From a checkpoint of a small image flow-matching model: norm rmsnorm.
Rows from block 2, named by matrix and row number. Rows with one number belong to one neuron. Each number is 500 + 25 x the weight over its row's rms, rounded and kept within 0 to 999. All counts start at 0. Numbers have three digits each. After the name is the row's rms in percent of the matrix's.
# fc1: MLP up (model.blocks.2.mlp.fc1.weight, 1280x320), inputs 107-213
# fc2: MLP down (model.blocks.2.mlp.fc2.weight, 320x1280, transposed), outputs 107-213
fc1.1193 099:498502502492459523506506510485535517528503510510491539550456475498539532498506495443502520506478427515471492517499510513520521468530477524527512514487565505507501490490475486499551534470471520523501502495491480478487485519535498482507510470483491467535532505489492511473443452515520476582467518540482479512473468497490497
fc1.1194 102:449530504503460509491500490504480508495536506486436478516483527543481494496511507551511538507493494508451506442544479499502526536496495519500478530439501459542491478482468506514484428457483458499507488521504524496490457519508510521515508523492484471529495498499495513527481485488470504524496516542466521497503563494506502
fc1.1195 081:511495483531535503530479539513539538484515522511532490535496522497516478529460532451467511476501448514507505505476486522517506448497516490476467473502515513510504550526480490489540502533502499522533500480482450432526494530515459503488498513506526469475510485451492520543471488499483557504467496455510460521520507480523490
fc1.1196 096:503458483487513508549492569490503509510497508507502505470517582513506502506480515506519462479513473524530526510484451521463532480521529474495513498520545582600511532453495489511480515511504476539500495484525461502492536529516504451486482516552549518485515523482541498469472434495480514460484497499523463511523488521498494
fc1.1197 121:498561513528498529436441471530536525526483476490459493501482491519522476474460500485503511498486495525513497491502539526500492487507469501487468512470466478451505491507502460489545483519492506501526472511486521466492493483519494518492512547463509499481485517498506517524524511462539526507505470468483520478542493490532479
fc1.1198 011:519494496503474519517516515515504469427483510481493468535479502535498483496505495472517487534482479535496496526505520479520518561514489470503442512467515469524536523503478503458486483481542483487513510482493497544515550503480506483519537484486505479505507523528520498509445505478501505570499508489492480499500476487521477
fc1.1199 072:487514551539540528488512453478503518499539497538512495532523476535536517496499521514474473507496522521484496490488496495503549491494516455533467492493518474499506527489500485476532504529508465520547488450516506457459488468457513411528519507481523513525527484502510518492501501531480496521502540502484488488446489490494531
fc1.1200 118:478475528512488523485500502463540502498481493502501503522516486483489487493498503505494507490518504511480501480498453447495571528511492495507497539479508478506529490477499472468474486510461502488470479512527543499483465497489467490513500532507497461525525569481489493528504501501482521526506472536498459487497511502505510
fc1.1201 100:496515524499514516496427475488448508520505481492539457452504532464498472491450521446496534507506481505527511486504495509511492522496514505500472497527448500527501521538523471479455487507506468481503464516537530492495437483520493505496505531487522486453461499481497516502505474436477534466493463442477449463490518509559486
fc1.1202 052:539525493489501518477525502491504544534525548522464506499519512481539504503499459514477548540534507514525482472477480484489477480522490533477484467460491558574503509517531518470502509478492503525493515551468501497510457505533521519463506475484531505475502477480479478558500510500499477465521567501482492486458494489514505
fc1.1203 052:525470530505471481484481512520479469512490526529487466481492510485492455484493475514486515466489496495550474504548534487519501463473486534489517492520513490503495527499505493504518520517522503474484501509503489487466497520494498511453525504483495488498541505481510503451427474500491510488519475435432510498491501533504485
fc1.1204 137:486543549494526555463473460437540492492520505493471509490475496547538514503501480469534491564482472549504536500508532523490515488515441490538476490505528478510492493481482482477507497488518463502454478525496505517450482503527478513460475501536482460485506523464501512478487454481507504491517461474474510535488469495529507
fc1.1205 100:489463519500485513488507517532505497452500442494462491473486525503513490528503445444454505472479499502513484457469494509522542484558503500525504482530497490511546474483476524548512468504488499534524505491490489464523470505547467521509484506519511507520494506508468522491509508508498500468495466494486503510467501531496494
fc1.1206 100:495512527513515520503514516471468508478475492507453543469522507485542478492498543467494482496557493529504476473502487512518477541473506488516494510523448471509512529492499504523481528504516500548489497534511484485457526500473486508494482525516480501430468486507440513495545499491551481502518537530483510491503504537561522
fc1.1207 131:476518499515495517497458501480501498545478493509537588519523555485499474497471521465473475519524522512493546514553518483478522508491497440505494527470511506494485538496477456462521504529492519502479468495519508495513509504494499514450534522499492497453456537475507521530515492438524496516481511493483499454514472507540475
fc1.1208 103:493478490509514524523451532478482530510493511494519494469511490477509503513439509518498513520525452509515526486472485542485519473535542487456484521474505489488484509475437482508480502487497520503460454471481495477518519458474426525452518514525530521502481515482492530527497456415507558504434473468509466501510509484516490
fc1.1209 077:501489489489501513511516491524513484519511514533503519514445523476483516523512500568461494498502557528530488527505534465524442566556478497458473524482492475466534564516518514487455512498486532487505492482566473505525529489528455476476464502490513552522523544512482506468513498506496491572510477520496520464491478499506478
fc1.1210 084:507538479484476525490497503523461497488496472524479450518489490466478509489505487480505517525541504519493482518512489492503510496503472541525454489504475520534485512517478500486549510472475509506510507506504506454533429497510519481512520502519534510506493519520513498498476510508459508463507498469500494518477515504507492
fc1.1211 102:506528496502504502486500512494488515497513517497515488513508553506478467494504515462503552452486476515446517505523467518511484489513508516499492507503518515519513468466499499480466448460495484506499492505523489477469491466446464530485507498511522497470453527524517535445485487484468550467470547553496495508525481486496510
fc1.1212 125:472533514538491500472438482495483520510508473478528530492500495511489460489485519465535520548469507491540498483530494502504498517532487490460486503482480461530534497488500480462517484481490501485499465521483530474518493521535478525478518515483516495461487483531517526550513513448531523517522467511468516434533470488577490
fc1.1213 084:527523536487491517514467494534499471500481513529494488466499482487498476508422498507456445514520467517486491533499518484520511493503509524545500483500480502524462506483492473490496498476539511515497491500518520502534539501491505494472464484483502529490460535534539512469505485490463510478473460457513500484487481542520480
fc1.1214 098:495498503491521498471530520514480470463492538539462544458509540540526473461494481516463492477494524514467506484554508515519522491507463524509507480509503505494453516476490494491520488498518458497532513488559497519521497506492517503508491498495504468510497499496503534543462424516481512527449499476471467503477528526491463
fc1.1215 075:507479500518510512500480476507477507484476512506510493453489488493516498464448528466471540515488462503533477500519470504479471511489459532535446488502444488543523504490531491538461525511517482507505474503535512459460482461517450541442500494497518466469491513510482498496493474487494518419517515459458491482486503531567494
fc1.1216 100:463444503483497516520511534473497490453531492516493500497463552554541504485507522500502457501522500512510512509519480498510502513515482462510513496524509503501549519498505482473528536467467465500494498479498494469540485557506464465509478498469484470485517522498529503492460475500478484455503519507529463512497461508513492
fc1.1217 077:491480528475507514515520505494490494532488480501479490453507502477533473473517488488516506535493459512516458540491474492548457519478516555454462486483437459543516491444544510511476527494480509517539477482471491494468497490520489487486511516503506460473530484494427505468470495496527431488525469499524506475502511517505470
fc1.1218 009:521506492491432515528506468529452463504470446467459496493498469519465469471535492506428483504475461504527483477460532539474484475458533492532513516499499509500508479484505534524530474521489485443496463520547518487488512515505476494518506483509496502491532534498537501509508514504488528483512515504471486504496522524472521
fc1.1219 108:516467474503505510518512460484510489478464540524452491467484519512492481447461469504502510477506492518492570461545533488529535493470501499534453474508513524470493522462492511510502539513521465502498503476517485504506512519484481484520441586530523533495514510518473508514482473498516497532483498480490494517532527541507484
fc1.1220 118:499551497508477539487485516442519503526511496495502523471480493477502520486475470521496496506512455532486524513509516489563501518481486483487515534489500509473496493481533498544520501494531504559505423548499461508531496504516481496530483517485475474458508529480470496500514493432515498516520494526503486461508502501498472
fc1.1221 091:514512493497485480484507508454518490505503510498506528560461489510554454469503507492438472496515492481487519550523466518479508520513498495578518549503513516499467519474466496525520498478483511499538503465499556454518519475537489480493552494524515501455492508506452540573490450496471523543459525530495448490491516505492491
fc1.1222 098:482513483511467529481517534486503507511505507520537513494469488457566535488497492535521486553514454529509496510540482491538469486475488483501435518504463534433502536492520511543547512468504518490484468523499461512484486478534429505520566528465523447484556475460477488493480510484519520463519503505507480518479502498501473
fc1.1223 081:504499521492493519449527521529507481470503505529506523499526544527510462465492510525494506468479516544537519485509486508515544510524506518470504492481500469491482506491531481533443476530494503518536517482564523519521462501504519510498523517502564517486490488477485551581520479513459524508454482456487475508461546530538500
fc1.1224 022:508527511506492502510497464509497540457510517515547498502501463509509504521500535528500464477528472508472481531487497490564479520539514514488501469587478536525505478505503507504491543456498490514484477482454460458502516478525498501496515516539472483520489514455498499522511476503548559528483545466528519499487448508512521
fc1.1225 048:487464536509488500499503523527466498498518532506528447467511507487538472482494503500487545474515552508487499513548493479457505489474494513527501489503499544455517492508515484475485528478508522456494504480564503517481483501500545500460521516460513478533542503483502500486495452509489550500510447423490518510523487551501512
fc1.1226 092:465491488494475530486513478506494499506497495512436481539530514474514515501512511484507511470549556529494479546488521466611513492544463496517495502498540493498498492499491482504513510524500480485510469511496513525528456507535518469507500499538482445485533496478468507525529481503507486521523469508493501512520497551517466
fc1.1227 115:511510514518488517500476482476497475502510504506517516551486506503491495501484446521549467514492525519516515506516489465466480511541513500520513499490519534496491514498492498483496509502478502475486465483522508504500530488504505492492529493490503508494511539495492532517493498465524479474487487471503467477486491512528483
fc1.1228 094:527522554510524516461476508495561501489474495490517561495516524496500465487430488495503502519508495529466475532468509508485511465517453498494510479476514480542491482514496463473466495475506470529493489547564525529500501514512489464515465494452520494520482510455507543526467484503473495500466514485488483466508514484474470
fc1.1229 107:473519511519492527517466506471494473505486488502527517486507552511511493519479491507510487479496504519501512518538498527526519516483470497416492473508485483533548523467472491523489513525476516494515463500508482500451486463517515496498546515460543470458544540457511503536498509418490474549500512513488527449476504564496466
fc1.1230 086:521474493489512506538489552501495515506472500532522515485495520498498511528505491527502486482487496515524520557499451462512475485515529526524518491508516580560506568427477517499465509487481487527532473459536464467489521507522470484499452485506489487494524490508517501484499436490475479489511497487509440490491483512493503
fc1.1231 104:493530479536470510424515483507515508499503530490532476519512482521499484477473507429504456511504489512513521446511486501488530513512462457493478521496508441447478483529510488454514490491493515513523501527526486505526499489486504456524529559497516523495471557514535491535532511501474508535482524515504525505489512496527468
fc1.1232 093:497480480474493529531479519490506475508488512505506521503454498471458520527522500555511499508524535538501511557519492476505473525524472494516503515503520483470496601519471515488416530503436527482489463472530476499486528534531463489454479477492502512465516525513450518495471468478493482520492505493502498520491524502481484
fc1.1233 088:525517482495519518479491507474517490532536506477471457507480509502508509471507519507525465533544483517505493455508489497485467534527502533504489508513507491463528496510525499508498496505501489486492474538523469478472498476523498409506496514511484495504537535486513501483472471492488533499493451467506522507505487533522487
fc1.1234 101:502490464540500492512509486521466484492463522515476517503476507481501474455487492450475519453483478484485536437524546486464514491474529497471520468526494523524467508503457509503549535511494459471517502485474499489538546491515521547503470527512509531436455511510513528505522457480528469490460515527466491468512462496519465
fc1.1235 071:506487507511496502540503511470516476515463496498504518481462490468543499508502525499465516503544506496475526489521473469517506530477523458503464496498524490535511505508488513478467557479522512483480482494509491456474490515509460477488491482503518543478477512508440537539486496492492536523500538544515474515498503524521485
fc1.1236 092:475510491481473500504508502519533475515451465554509518534474493545520512477486532497515509504493385502497477500493541489549524502491447484518461505478515499535534508504521466464511516473507513511499503475531494483491561521484508501511474487497501489480514504484518508474491441502493487499495523523498515510486504478549472
fc1.1237 085:456485468497521499495474493467515529483526492485465460489494520562517419502460521498540485551509495498518501511499500451479498467486504498508498483475533494486506478473475493491549453490470497506509464493514504512516485493498518467516533515518533519510500498505491543508504508441474467489505468511489485489514533521522487
fc1.1238 011:492495517500521517471495511527475516498510474485483513504550490506555517527508494515462539476486453520472477542485525487513482506476497511493532535542496506504540472491502505467517498488500483513525479519500480512543546474510502516503527485537488483516522502525540533475519486491501560506490499444478526508535484543481482
fc1.1239 100:447498496494504493478525455491488505481470476487469482498475545564532467459495517513467494525501483500554525517527529524510492526510479501496481480492523472509488518472498491502488463514498496497539506471510519501502489480529512519469524516491544453502479486497475542493492472494533548546502488463485492477544516496545461
fc1.1240 135:494529548560488528498484500453491430489481464510529573525457496506491510464500502524544518509488501534474501492525466488482568501480502475529479549512506517537490513498469461517532534500460486514540478481465523508475523480490480505506469513499463493520515508514459537507462496478539488536506514503463508502490537509522510
fc1.1241 092:473491547522487542472478488485495480475504508522480507477516544472546500473487482483493486449514488538497527493551485478531545474503461471469498485518514502530461497514491467465492480481508450544510466481537519476542479515520482492494497526499503494491479506476510509510436468479507521502473529496480470488502516510519486
fc1.1242 014:498500471456497490485492533496540529442503501508497496495461483516506483495485508464504531495515526490506477505500494484466488557513490469495497503528473497486502541543493503495504564470542504528502470497478539462486522480520501483506519525495508581506463506477552488501486519504501486518467469519525465501501504488519544
fc1.1243 098:475503501513483515510481483510523532490511498511458488433490473508520510508473491465505506524503458494489468552484473466503513475524481498489430471456464520517510529483518472504530515510527504484505455517477493460493451499477453515437520487513502471511560503496475515493490467515519460458522478519493510487490487507489450
fc1.1244 054:498464572509522499529487533512468512488535471481465546481511527506535514481519492507486508476489521517460485504554498524500502531488529509510513510469523471496525475490534505528496539498467519479475489480514495520550445488535506505502484507477508465485513503512497493529515495484507552524494535467511480482493536512481517
fc1.1245 072:508538542495501520465523468452483467485502505506495523488506514521485511508519513511504516534496496516454487507497518492525516535492475499502469503492479485533488500501497494529487545507515502498545489518443529500498516458483470506481539497529528462485544463506490502516484478510487508509519532486495492491515482488487511
fc1.1246 123:510511549483503513505473507453560508524519516515483497502474512497497476508506509445496468520493474504471507498466503439495509471494524513522512539443526500522481488495514487531512514474474505516514444529469502493481511504508515492473518471490511492461519541550500522572510503426506468482479521557486544440511493528489498
fc1.1247 096:495473460523508518477460527439513453521506512485506485471514491513488493476473436503521503482500450507495529461510523510534519509503494494459508504452477501467510523512555513496450494497490477493528450473522535508458499480510495465530458481493495471480528516421489513511478488481499495482474555525487488484505515478491452
fc1.1248 086:500456489497504505529495503472464480537544574495469485515519508514468506492510478493507518512514510507471516457506461493491458500491462481499509495470481486509517512490512513476497489469513488491511479493501459478510479502494483529522474500538495556494504502481487502495505466492487452476484481513504494496496518496484503
fc1.1249 152:516547501511520529502471483506474458523503506517478514479498523470469477475458486505444497500527489521465520518518469507519519504483490497490524505499488478512519513496523475486532513469503491558495470544487515516527500519516512516498477525509460491467424520517505490498541461468501468548505526525518490471541502503502491
fc1.1250 062:506508491508472504503503545469502493505527520525523521479474504532544498489477486553477489508484451510468486471493469508479488546467475477528502502490504501452538521470477503522453528459497538486500497491541480447460443470499420514472564523466500490472513473504526466573464496513487491477528464474497456492461486516501499
fc1.1251 071:506509471503515519509514473546513475528504484505448507552571473431499507483498506520474496493557512514529500498488513488583490463533496512450498530484519474502480471508495502485476497503482511501479505508508508541552515508526518468472468489550455488467443508502486499507523499487505488544476521497505512509492518521551475
fc1.1252 110:465515461514461509493498514527522469584471496500472482512479494471498507510450473515515486467491538503508539493522522447554462498573472531501514506463503500408489495511502497507476482479482529488495485520554485518513480534548485523469511486502493524461484507528507499518529469475494477517498473486481456505530512495564466
fc1.1253 093:495508486477492503521492471516497536494505517509445481455442497508514513510499511470534508512463449500501471522514475479505492492517479543460453482478493500557517527492521491499557500495490477496470478544510510478529475518479463480454535479468507491549513487492507492476482487504528454485542512538508461500460486506492505
fc1.1254 105:522492497504476498468511491494521507471491519523482521500473564523564477458490533451478540483481463505498496518488476510511511505510478515465445504508538492538503499498496488457540498471503484501556486508490508467437503518483475514511510493495469449527484527468494528462502466507521489505480551559510466505477511474470486
fc2.1193 107:469476507523516489516490482515458517508505499506477517517549502497502508473469489531514477476560537481465466506520491494500518511507508507491443499492492537442486518532504505524451499495500505525506489438492502505540504496485481521460505515512492472517456460532505471545545511498473515485511510499543544456513459510528511
fc2.1194 109:511527453502451484506503498499535482488497522479520492518549483505447511512493473453475560466466532490526520513515550521515458453450476506488490482509476509526468506453482533504534511475509472504504515532543479468474527486498456512544511502491507516517540509500469491494502473473518533529493504493527489519502525517511523
fc2.1195 068:492479520508465492494494515488514501533511529498495498502437483492487501495496510525527521532513516525425505502491495506479458568524514514489542435488473470413525481517577506491511489483466511522493490470444459528490489488455551500464472470505532487527494508486559499527466531507528497491496511544523502521495517442492498
fc2.1196 096:488514493509511472535471491503464461463485502499477484473447452474504516491478465482470531489467539494542494471531534505503491529492534515468500509472477501491510481526515512499546494478513496456505501483511494513502483459522530545505499509531477490490510480499475483530524524480500531508499452525489548493486484502483519
fc2.1197 126:475487500471496505539512530517522456522447510535507533501513512490456485508490502524550449473490509495525519527486520472526524505450530523496511547514527543504522523474482510505437505483488465534481479495496497467499482579466488539509470492500478506475504514474501517479530448511445488504451521527472490494503467546489501
fc2.1198 013:458543469477488451541506503485509509549467479484521504475513529518482448514500520483455509463464491539500526488555519511505461517492461528496489457469510522517495487503494496556538480505507531460505488490458464464513525510477465510502564480525517510483510472500504473510491506485439499493498455520526549497490521485530490
fc2.1199 067:526475510466502528513508502509492490505458517493471504505495507491487489479541542477496515453520489475493507458498503514515503550484552478470514513536535492537508496502513507482538507486499516474488561574488532520549506518535462519532503459502513505497484504490504510450508515516498497470469500473565513533493558473517488
fc2.1200 155:507519498499495490506533495489462484515543483484482494483452525522529502472461467472483514511497479488486517488520559530486475483503530445502462509500497496512491521498487504531516502497509484493552518496480485483533545484502507479490490509503505540408462499476483545477507464505535505512470511505463520495504489511524474
fc2.1201 096:515472467485550505512487430490448520458483519510524486483497469516504505472450455537466470479474504513492440466473477518483485522538505506500486493492483509480453510495551499490478505522505459532510517483437518497464483531519477524513498545552483488514528458485477527495513500500492539501498484481511507474438492545489528
fc2.1202 063:536496486457484489477479481468507478535468499494542574481495486519476467499488489500517515494413507488517469529501503511503547505439498493501483519487481498490493506487512526539478515503485472490504543473528512469470525477476493514499453517557485470511505473508512503497483490493537508560500510494479480531487496472472533
fc2.1203 057:494527506484540484469491519468526573491516457482549520478522505491486499496494522523508492496492515500499519508459472516478538505514492496506470513500519491555458483512478494517485456478496545535509520505501513505555490542493528529475480521537492487469493488487469514546528496490480493503537509498518466496501502454511530
fc2.1204 123:495459495502437500482491551515503492501476463522494489528482516472478502497507507528486503454538504495503467499459461481529448530488524492498470544493479498470539501508535511500500461516499542534546512472518497505473479486468503465552485491501470522494475475511502478512514525508482516486490548538513491486481562514476480
fc2.1205 103:519531535549515495497499474497505495493515529475512485515524529491522509515495490521535467488487489487505545547563496505482479478503509484473485499475490482507489516483495498490477509518493512495498502495488481508461473478482489470541536511542518479487473537506502485536491511486505485492534502509493473488524468456498516
fc2.1206 083:478492488490483507505483512519533496502475473477481478516487547535511514491491504537519513477460518492509523512498475533526504460476466519482527543513512520501507485522434485483507475496521500460520525488513502521498503529547525496492487501484524509524513498526534462510505509518483486513526438474506488555511508526466483
fc2.1207 167:519474497463504506493502523490487521499531465505550452481485466503474491475516471481489545523475451494520502481446500516559522488493507533489546468460462483553558486490520547477542493465493490494544474524512518484478494495507487514517454476511526525483494509483505512492511519515484473504461490526521481497470558524504480
fc2.1208 097:477497496535491490540497493496493550508482523468516490478495487489479496485459507512485513541485519495466496450518500522485477494487510510495526476500471505498479508469601503503468478502513511508484510517484446483521476450513526520472464538530502484539505514505508502495504502494504470524482517468486497523489458433501509
fc2.1209 064:512492492499489481500474515502504471493489498516550479490526509509516499499501491482540493512506512463499533546473473468516506495473475516525520448495500516546558496525490514465535455502505505518507547532555490517496486481505513517510513484503481491473450507495475491492507515502473500475512497484461502536526526469481509
fc2.1210 076:481486473478472491488493461508519468571481482487578539514507517495487483482515551497478469481484521491468480501496520502470507528453475490503520479523536473476486492470520527539516473507466500490484561510503513522538544518498501500574491502527506497497487502474523500501551496516538522483483479525480470501473495463470547
fc2.1211 100:495512483513545472489499522464479532561488496502521477525512480506461516518481498524469510521537522468531471499517525534495548494482454455460521524509464499460533496485488493524482487518516504534498502480439520524544534501507479498524490518525507529502470480477510477487518525511525488487495498461525465492515554511507512
fc2.1212 164:484503484480489536528527465505540484478486521526490486531538479481487488495497488499495459475501502531450525492469463472482512497463517491529493508487521522505510555455504501542506522550445503547528525494496476453465498513502497486514456529473491536477508521469481526484525458486481493504458536531512499512524519529475531
fc2.1213 073:526470504504542496517486531486526521523461526489488539546511521453491510474520513448513501502510562525449462467472480515456489520461478529471549502551488468490469502503532481485505498526499506532501533540446510487548491488547497478510516533493497509496535513455479510513476497498481494519489504510533469480483475444487518
fc2.1214 080:530536508525462502488524473494523510475493507492495463542434490475508503497485551492513493525509486521507482556495448534498493513513481507526475522471520511546433521464511447482534458536498480529507513475446550509484508474541489509491517493500517520498503505496483506541516534481493539489539511540549482501541545491467487
fc2.1215 069:494507501524514509474473497525496487483477490496513497524530513498538490481459501549471499491485525512496497480459503537517522517465520514467558509517497511489483477497530459493436494542496489500489537509486545515488503558489535483509456502524508500521530497504485517480507484508515526510511492504517496507514514549493488
fc2.1216 090:473486481470492507530483485503449457502463520519497458484512501479448505487508507542510469474530452486496493447489539504548507491454537510518512492493509543484502497506505511488520504473504474477466512502512482502544524476495490505483489540541488497445513559513538498502543529487507501490515502467530534500545457548483542
fc2.1217 076:485531492485551516480480467527459518510497483516509483494492499474521489514499514519511505503448522505513482449464511473451523428502505476564515491508525526508522488462451488528463483519536468481485546522544505532500496481498517527452461528498478482487491526494558491519524506500487542513504515519474461474507454513497505
fc2.1218 012:521524524526490502515490487513518507513456499505566513498507451512517516475494509516517520523483504526532483527509486507494484566504533480471482473479543484545507504483475492478510481504530494496502489508486478501540499489480489457486537504526472498502565516484497492545519484491520448481511510500487483511477501553517480
fc2.1219 106:492506515501486499497466529493480516524527509494555478514500501457451519485512534523446514524487492512464499491477497481507464516511530516512542517505494466503507466522510478496470508479494508481475516488483465471544535483494503525480526509486470476502531508523507490519539495494513531499511472531547524499504481465532544
fc2.1220 120:528511502517499504455497437512470506477482549507489515520449491472506510470519494541520523538562500503478519490465463497523488498496564504470550525493490535485497525509472491517484483551489482474482480510492521531500481511507497518466522518507445456465504467494506477510497487492483507505516507498513466510531483504468485
fc2.1221 087:470502514519505535482505518519501473471473554501493501446520564508493506511478575518519500501481505543501522499503548510512505498462473507504479470520480508483489520525521473473514498501484499487505489524486540505464494483463520505519475497502528515467477494478525517457493507495526496465504507511509523531538508511510478
fc2.1222 083:480496459479485495505493468528471486482524468499547499485513526492500466495512470519523511523448511501497494522465475519483459490471481507515526494490503469491481525533499509478501500513484512459484520498517478482496513491491514535526507525573476501492464494515515503484524516503457499477506503539479514524513485532495491
fc2.1223 063:507501478508530522475507477524532458494525494498514485504464483487564489511515523514490482473498495554503458500512449507460499512506479506521521521482468570493454495501452435542526506516506511496550516470488566513482487475541505577479477494458482496493502462492462506503487512490521514487497487502472472515535579509484473
fc2.1224 029:491494464528451473548485486534449488507511504509498521529474554510495488521517488485505499494555528516527512507478517475489567499450476510485479577475501522482507500505514510501518503486504508491480504498525521501510485468514470510479475491466516556478483524541485520422484475512498451479531503542516535524516466524487480
fc2.1225 051:518500533513549458510487449485519529493477476466489534496517523508502479508476502533501474515493492498516494492464495518484516521488514478449476526501541481514511467472472524537511468478511540564511489518461488509574498520503459560517498533500525528430448487484485517505517513510493479507540499505504508502483508441494463
fc2.1226 084:481548519471463509492493553526466468465504517479521473503491504506468469510508527507513493482469521497521493534524494525448500549551468501497525451499491548514509501504524558520512493495492475513517564502497477499516529524480537493518485508468543516479533500513512468449489507510520512505515528519497532522544471460479526
fc2.1227 097:491479509482483482521506516544525462495494512496518458562506470507479503507484492479534487527490487484486511510499514480513557479518473487510506475507499549499471484488502497469474497489487489510535519477506466527508495516456554504532495487495529499421492508547517491493522506516535507515465475470476506481480496456517480
fc2.1228 097:526442516467490462500526497515490500502501502494480511567481521502489518507518474517484540524489541519528506501499471489500518465501533505454504528497473476495455472518455492522530529504510483468504533497485500488525499495480484525486500461496480485547513503522521516532538509504457465523511491479515469508482512504536521
fc2.1229 102:483497494522480524494500528502497480471518474491482481497481520526516499516519501489489499522541510525503543522501525542488497489505480507466533463532528484514479509515491500551522514524488497556528522507513461510498477450489489519521509530541495518452486514490528506471518506494474489449460502525511533471491524534503458
fc2.1230 089:515497483502513449516466473448484504509525491511495485477480467507532525500517460505498514516468516485548477495529497501467510542502475511485526507525491501504497467517489508537560500482501467430482489532497489521486502483516516509488492491539510489523477491465446470493477497517501471513522503479469491531495515501507491
fc2.1231 106:513503485494511474518494500489478449475487490490482485451491482474495519528535463484467527495460506505466476518442493467569533540478512518459467529495508531523460497477412518513522465495531484459455509486484514509493479476481520542505545524539445488485493490449488479501474518491523484471492487514512478523514531503478502
fc2.1232 079:505534491467540472524487513495478500536511475496546456456513500503448520509523436451506536502475516487506507509468489471472490521484478536507505466511483515523511509497519508502523490476499482499486540548532463546457535501477516541479503491484484508518443506509472500488482489485497494503500467561465454521547474533504506
fc2.1233 066:535452524512533512478510502475500491462515494482537473469530551495480502504504532461525496495436513507488485501497516457509439509517521501471537497499506518469502481481481482487529486508492490496470498504501504520561504542513495470529483521511448580486490525470471474507496485519496502494486522537501470478517504500494506
fc2.1234 103:509517498468532520466472462501514499487477539473528471474475518499514500486463492501508492534513486520501544515431513542512498496472503483497491465479519505541520488519489506489535463492504481538509471507524524498512475491487493487508496480478528502485495517498554540524525513481540489526493530513553550509540517448483484
fc2.1235 072:460506524536471507545501505482495489528486511473501486498518476464470497494499455506529498476468511453450450468428523454514495452491534527503451488522512519511534468490505512491451557533469509551459474521505495503472534498481505520517475481489481475492521528472480528472510508490514479471493527530509500562504490525483561
fc2.1236 082:517520506499463492518490473481502506473533555530476494442516518502514513494471467512549473484499540497465510527529479481500491469497497488482453472469511504480488522523464504539482503500474508507509472479484490476483434510494501494494507473514462500512515510499491493541518503493434521484515519489494532511488477493468493
fc2.1237 075:500524475487496482598507512507455518515500530513490495499518496496468512505548517522507531522486500483512503481494516494528513518478517494494494504528518504539518473502492543482484479474499487510477515493522518496512496528481477564456489542505506476469504514527511522506518546497473556544506508494473520513498443482488524
fc2.1238 016:523481530482474469498497451520481477511493518511515505498487481510507500474458519559514503496503520494500510454510515519490510555467479471528473539538441498494485510453521486504493513512499530516481502511520427503500500512532496514480490439461496532447496532498558492509503525477506497445514484447489476491462471543457489
fc2.1239 094:500521493516493526482483521489494513476475466538486529504509509464481492505498533493493521507483536545484470495508494504495426533531503513481476516496508550481507504494533490509486482509485516483453518505490524500517509518492468490489491550479501519488501473454470513469521538502485523484499522495508516474462474519501509
fc2.1240 123:487494480512538509451477485485512539493511511507480515460466477502523519504462473491491471493531495486477471505502524574523523502491500507480462525515507467501503466473498526503466488474497495524502531465486477482573536490471487532481524535503497533481528519500510458508505521511474490460520513464532463511525474491535481
fc2.1241 110:473502513547479494516491491489522451496504496488472531472499557512539470471488492488496502480520504486523528475578497502453488476498472493446507525539507525528461470522496460485531462463532473515485456523507531507532498495536538523500495564503491501484488502515515501483429478467515545513504528511483482489531524536503503
fc2.1242 019:486509500520514470531488530489523529491544526477473507474517536469513522506518443482440471479496514470454500473505500506512502451528501510491519497473531490507469511536534476524509517488482490504495492494506544542492504534481474496502503513460492494464507463499503494460483515525470563509524515494478531495517485467536475
fc2.1243 086:475485515490466534456501554502499511506499494523495500476497470520477509540485515510498544488462506497495495476502499496497471500490485491511523507501506473487478481507537530476441480511508490529520557521470478523505537502488525499509494467507506505480504502476486513479528491541467522533503516478512495541528499495490511
fc2.1244 058:500455521536479471543495471508515494462495495435455504514538524532537495503460487492506517516518499526486494523545540538459514494506535518497488502487497498497535501475463488500457479497486513479483496493517471505502462529490522508519506512477493505495486526496501493514527490479516527506507509504527458507508518502504462
fc2.1245 059:491517515497453495506503509507502475487480510486494537481511482505522482514519493481511536511499510478508497503501470466487423500469488506514493490467516534539495506507514502505564495479511508507467561495519549520449503490487568521493443454438493507508448484524499486528504493524475493471497514521493537523507531536515510
fc2.1246 117:500506534515466498513513529488522508506487512504437548475498467483525501560524539475493491495501544512530499540516498492516508507522486482517485498508479516501472516457500511481490532523525532501473519496522538501503530485489521493477503462520488544485525485518491515562521497494518435503499549513508538472512504501509537
fc2.1247 096:530521475496514519521519530506513512488495505484500497494531497504485515485494456498498489471500474506476530506552513542465504483539481516443504484516472484501545527511519541488488555524507482471498479511464465499506529516482505470468499483516468552519504485506531503522556479498469521500504539482500471525465432530467499
fc2.1248 086:543537491486509458527480492499522495523519577483561488498500478490475496507486486526475475466478459487517518546519510496507505455501506440512514525501488549487468501520514521498491507480512504452484492517523464515458506515486522501500477486465489482515505501529563481495535488466501518532500511481501503511497469526486518
fc2.1249 147:517495492519527512524522522537493519476533524507486485523558516528540522542545512511571528504466532529493537512467550531550529602497522477496495507505514495499448521485526481520471492492502508454492516473484515479452478460493509504493525500506530504507541478536501466487453507556481513513521530481470550552503500473489475
fc2.1250 068:507446526492516495470497479521502504494519456558440515513525510520463477539497510528510479504558526473528525548515527552536502480478528484489476522515514485482489479506529489463480513521475517457493547495451506513534516527488530534522518508525497503494485525525469559526549492490509525518468473486483525520543503518519482
fc2.1251 068:470527502466490469495480516487497484515490526481556460487440526506507457510474507486501466487448536503494487505488494513431503523539462519511494446490501517528542537498506562523485486520545461506513559484530481470472488459499512508501467543466489473494503474498502491481468504473482463518503494533472491493494507467471504
fc2.1252 099:505503471494512491507516503523497522494514512501502514475486458497525539485511508480474527491518476482519502475551522491455486483556526475518481486517528507550481499522554509471495486513560497430519539539506493502523522474563519548488501453525493465470513472535553451521485511514480516508501496504527542501490495444507536
fc2.1253 087:505417467474492508439487490478526464511530501513476509477571486488522527539491490514513534507512487486479491536494495471501524494519491484561457542496574507448483494528545508471480484546499518529548530500518473513529493547497502515530484468532487474484440519482493500519532487510487495499490504489503479504542501501496502
fc2.1254 098:518461449498512467529499508503490474517493507525537480484511491467485502476501455504468492495526471500500489462547517474481538546512486499499536567531479530485499493545496523487503527472500544525505501493516484488510526494546486540481514490520458481470487526559596476523524491501474528505524477462483531494495503465548506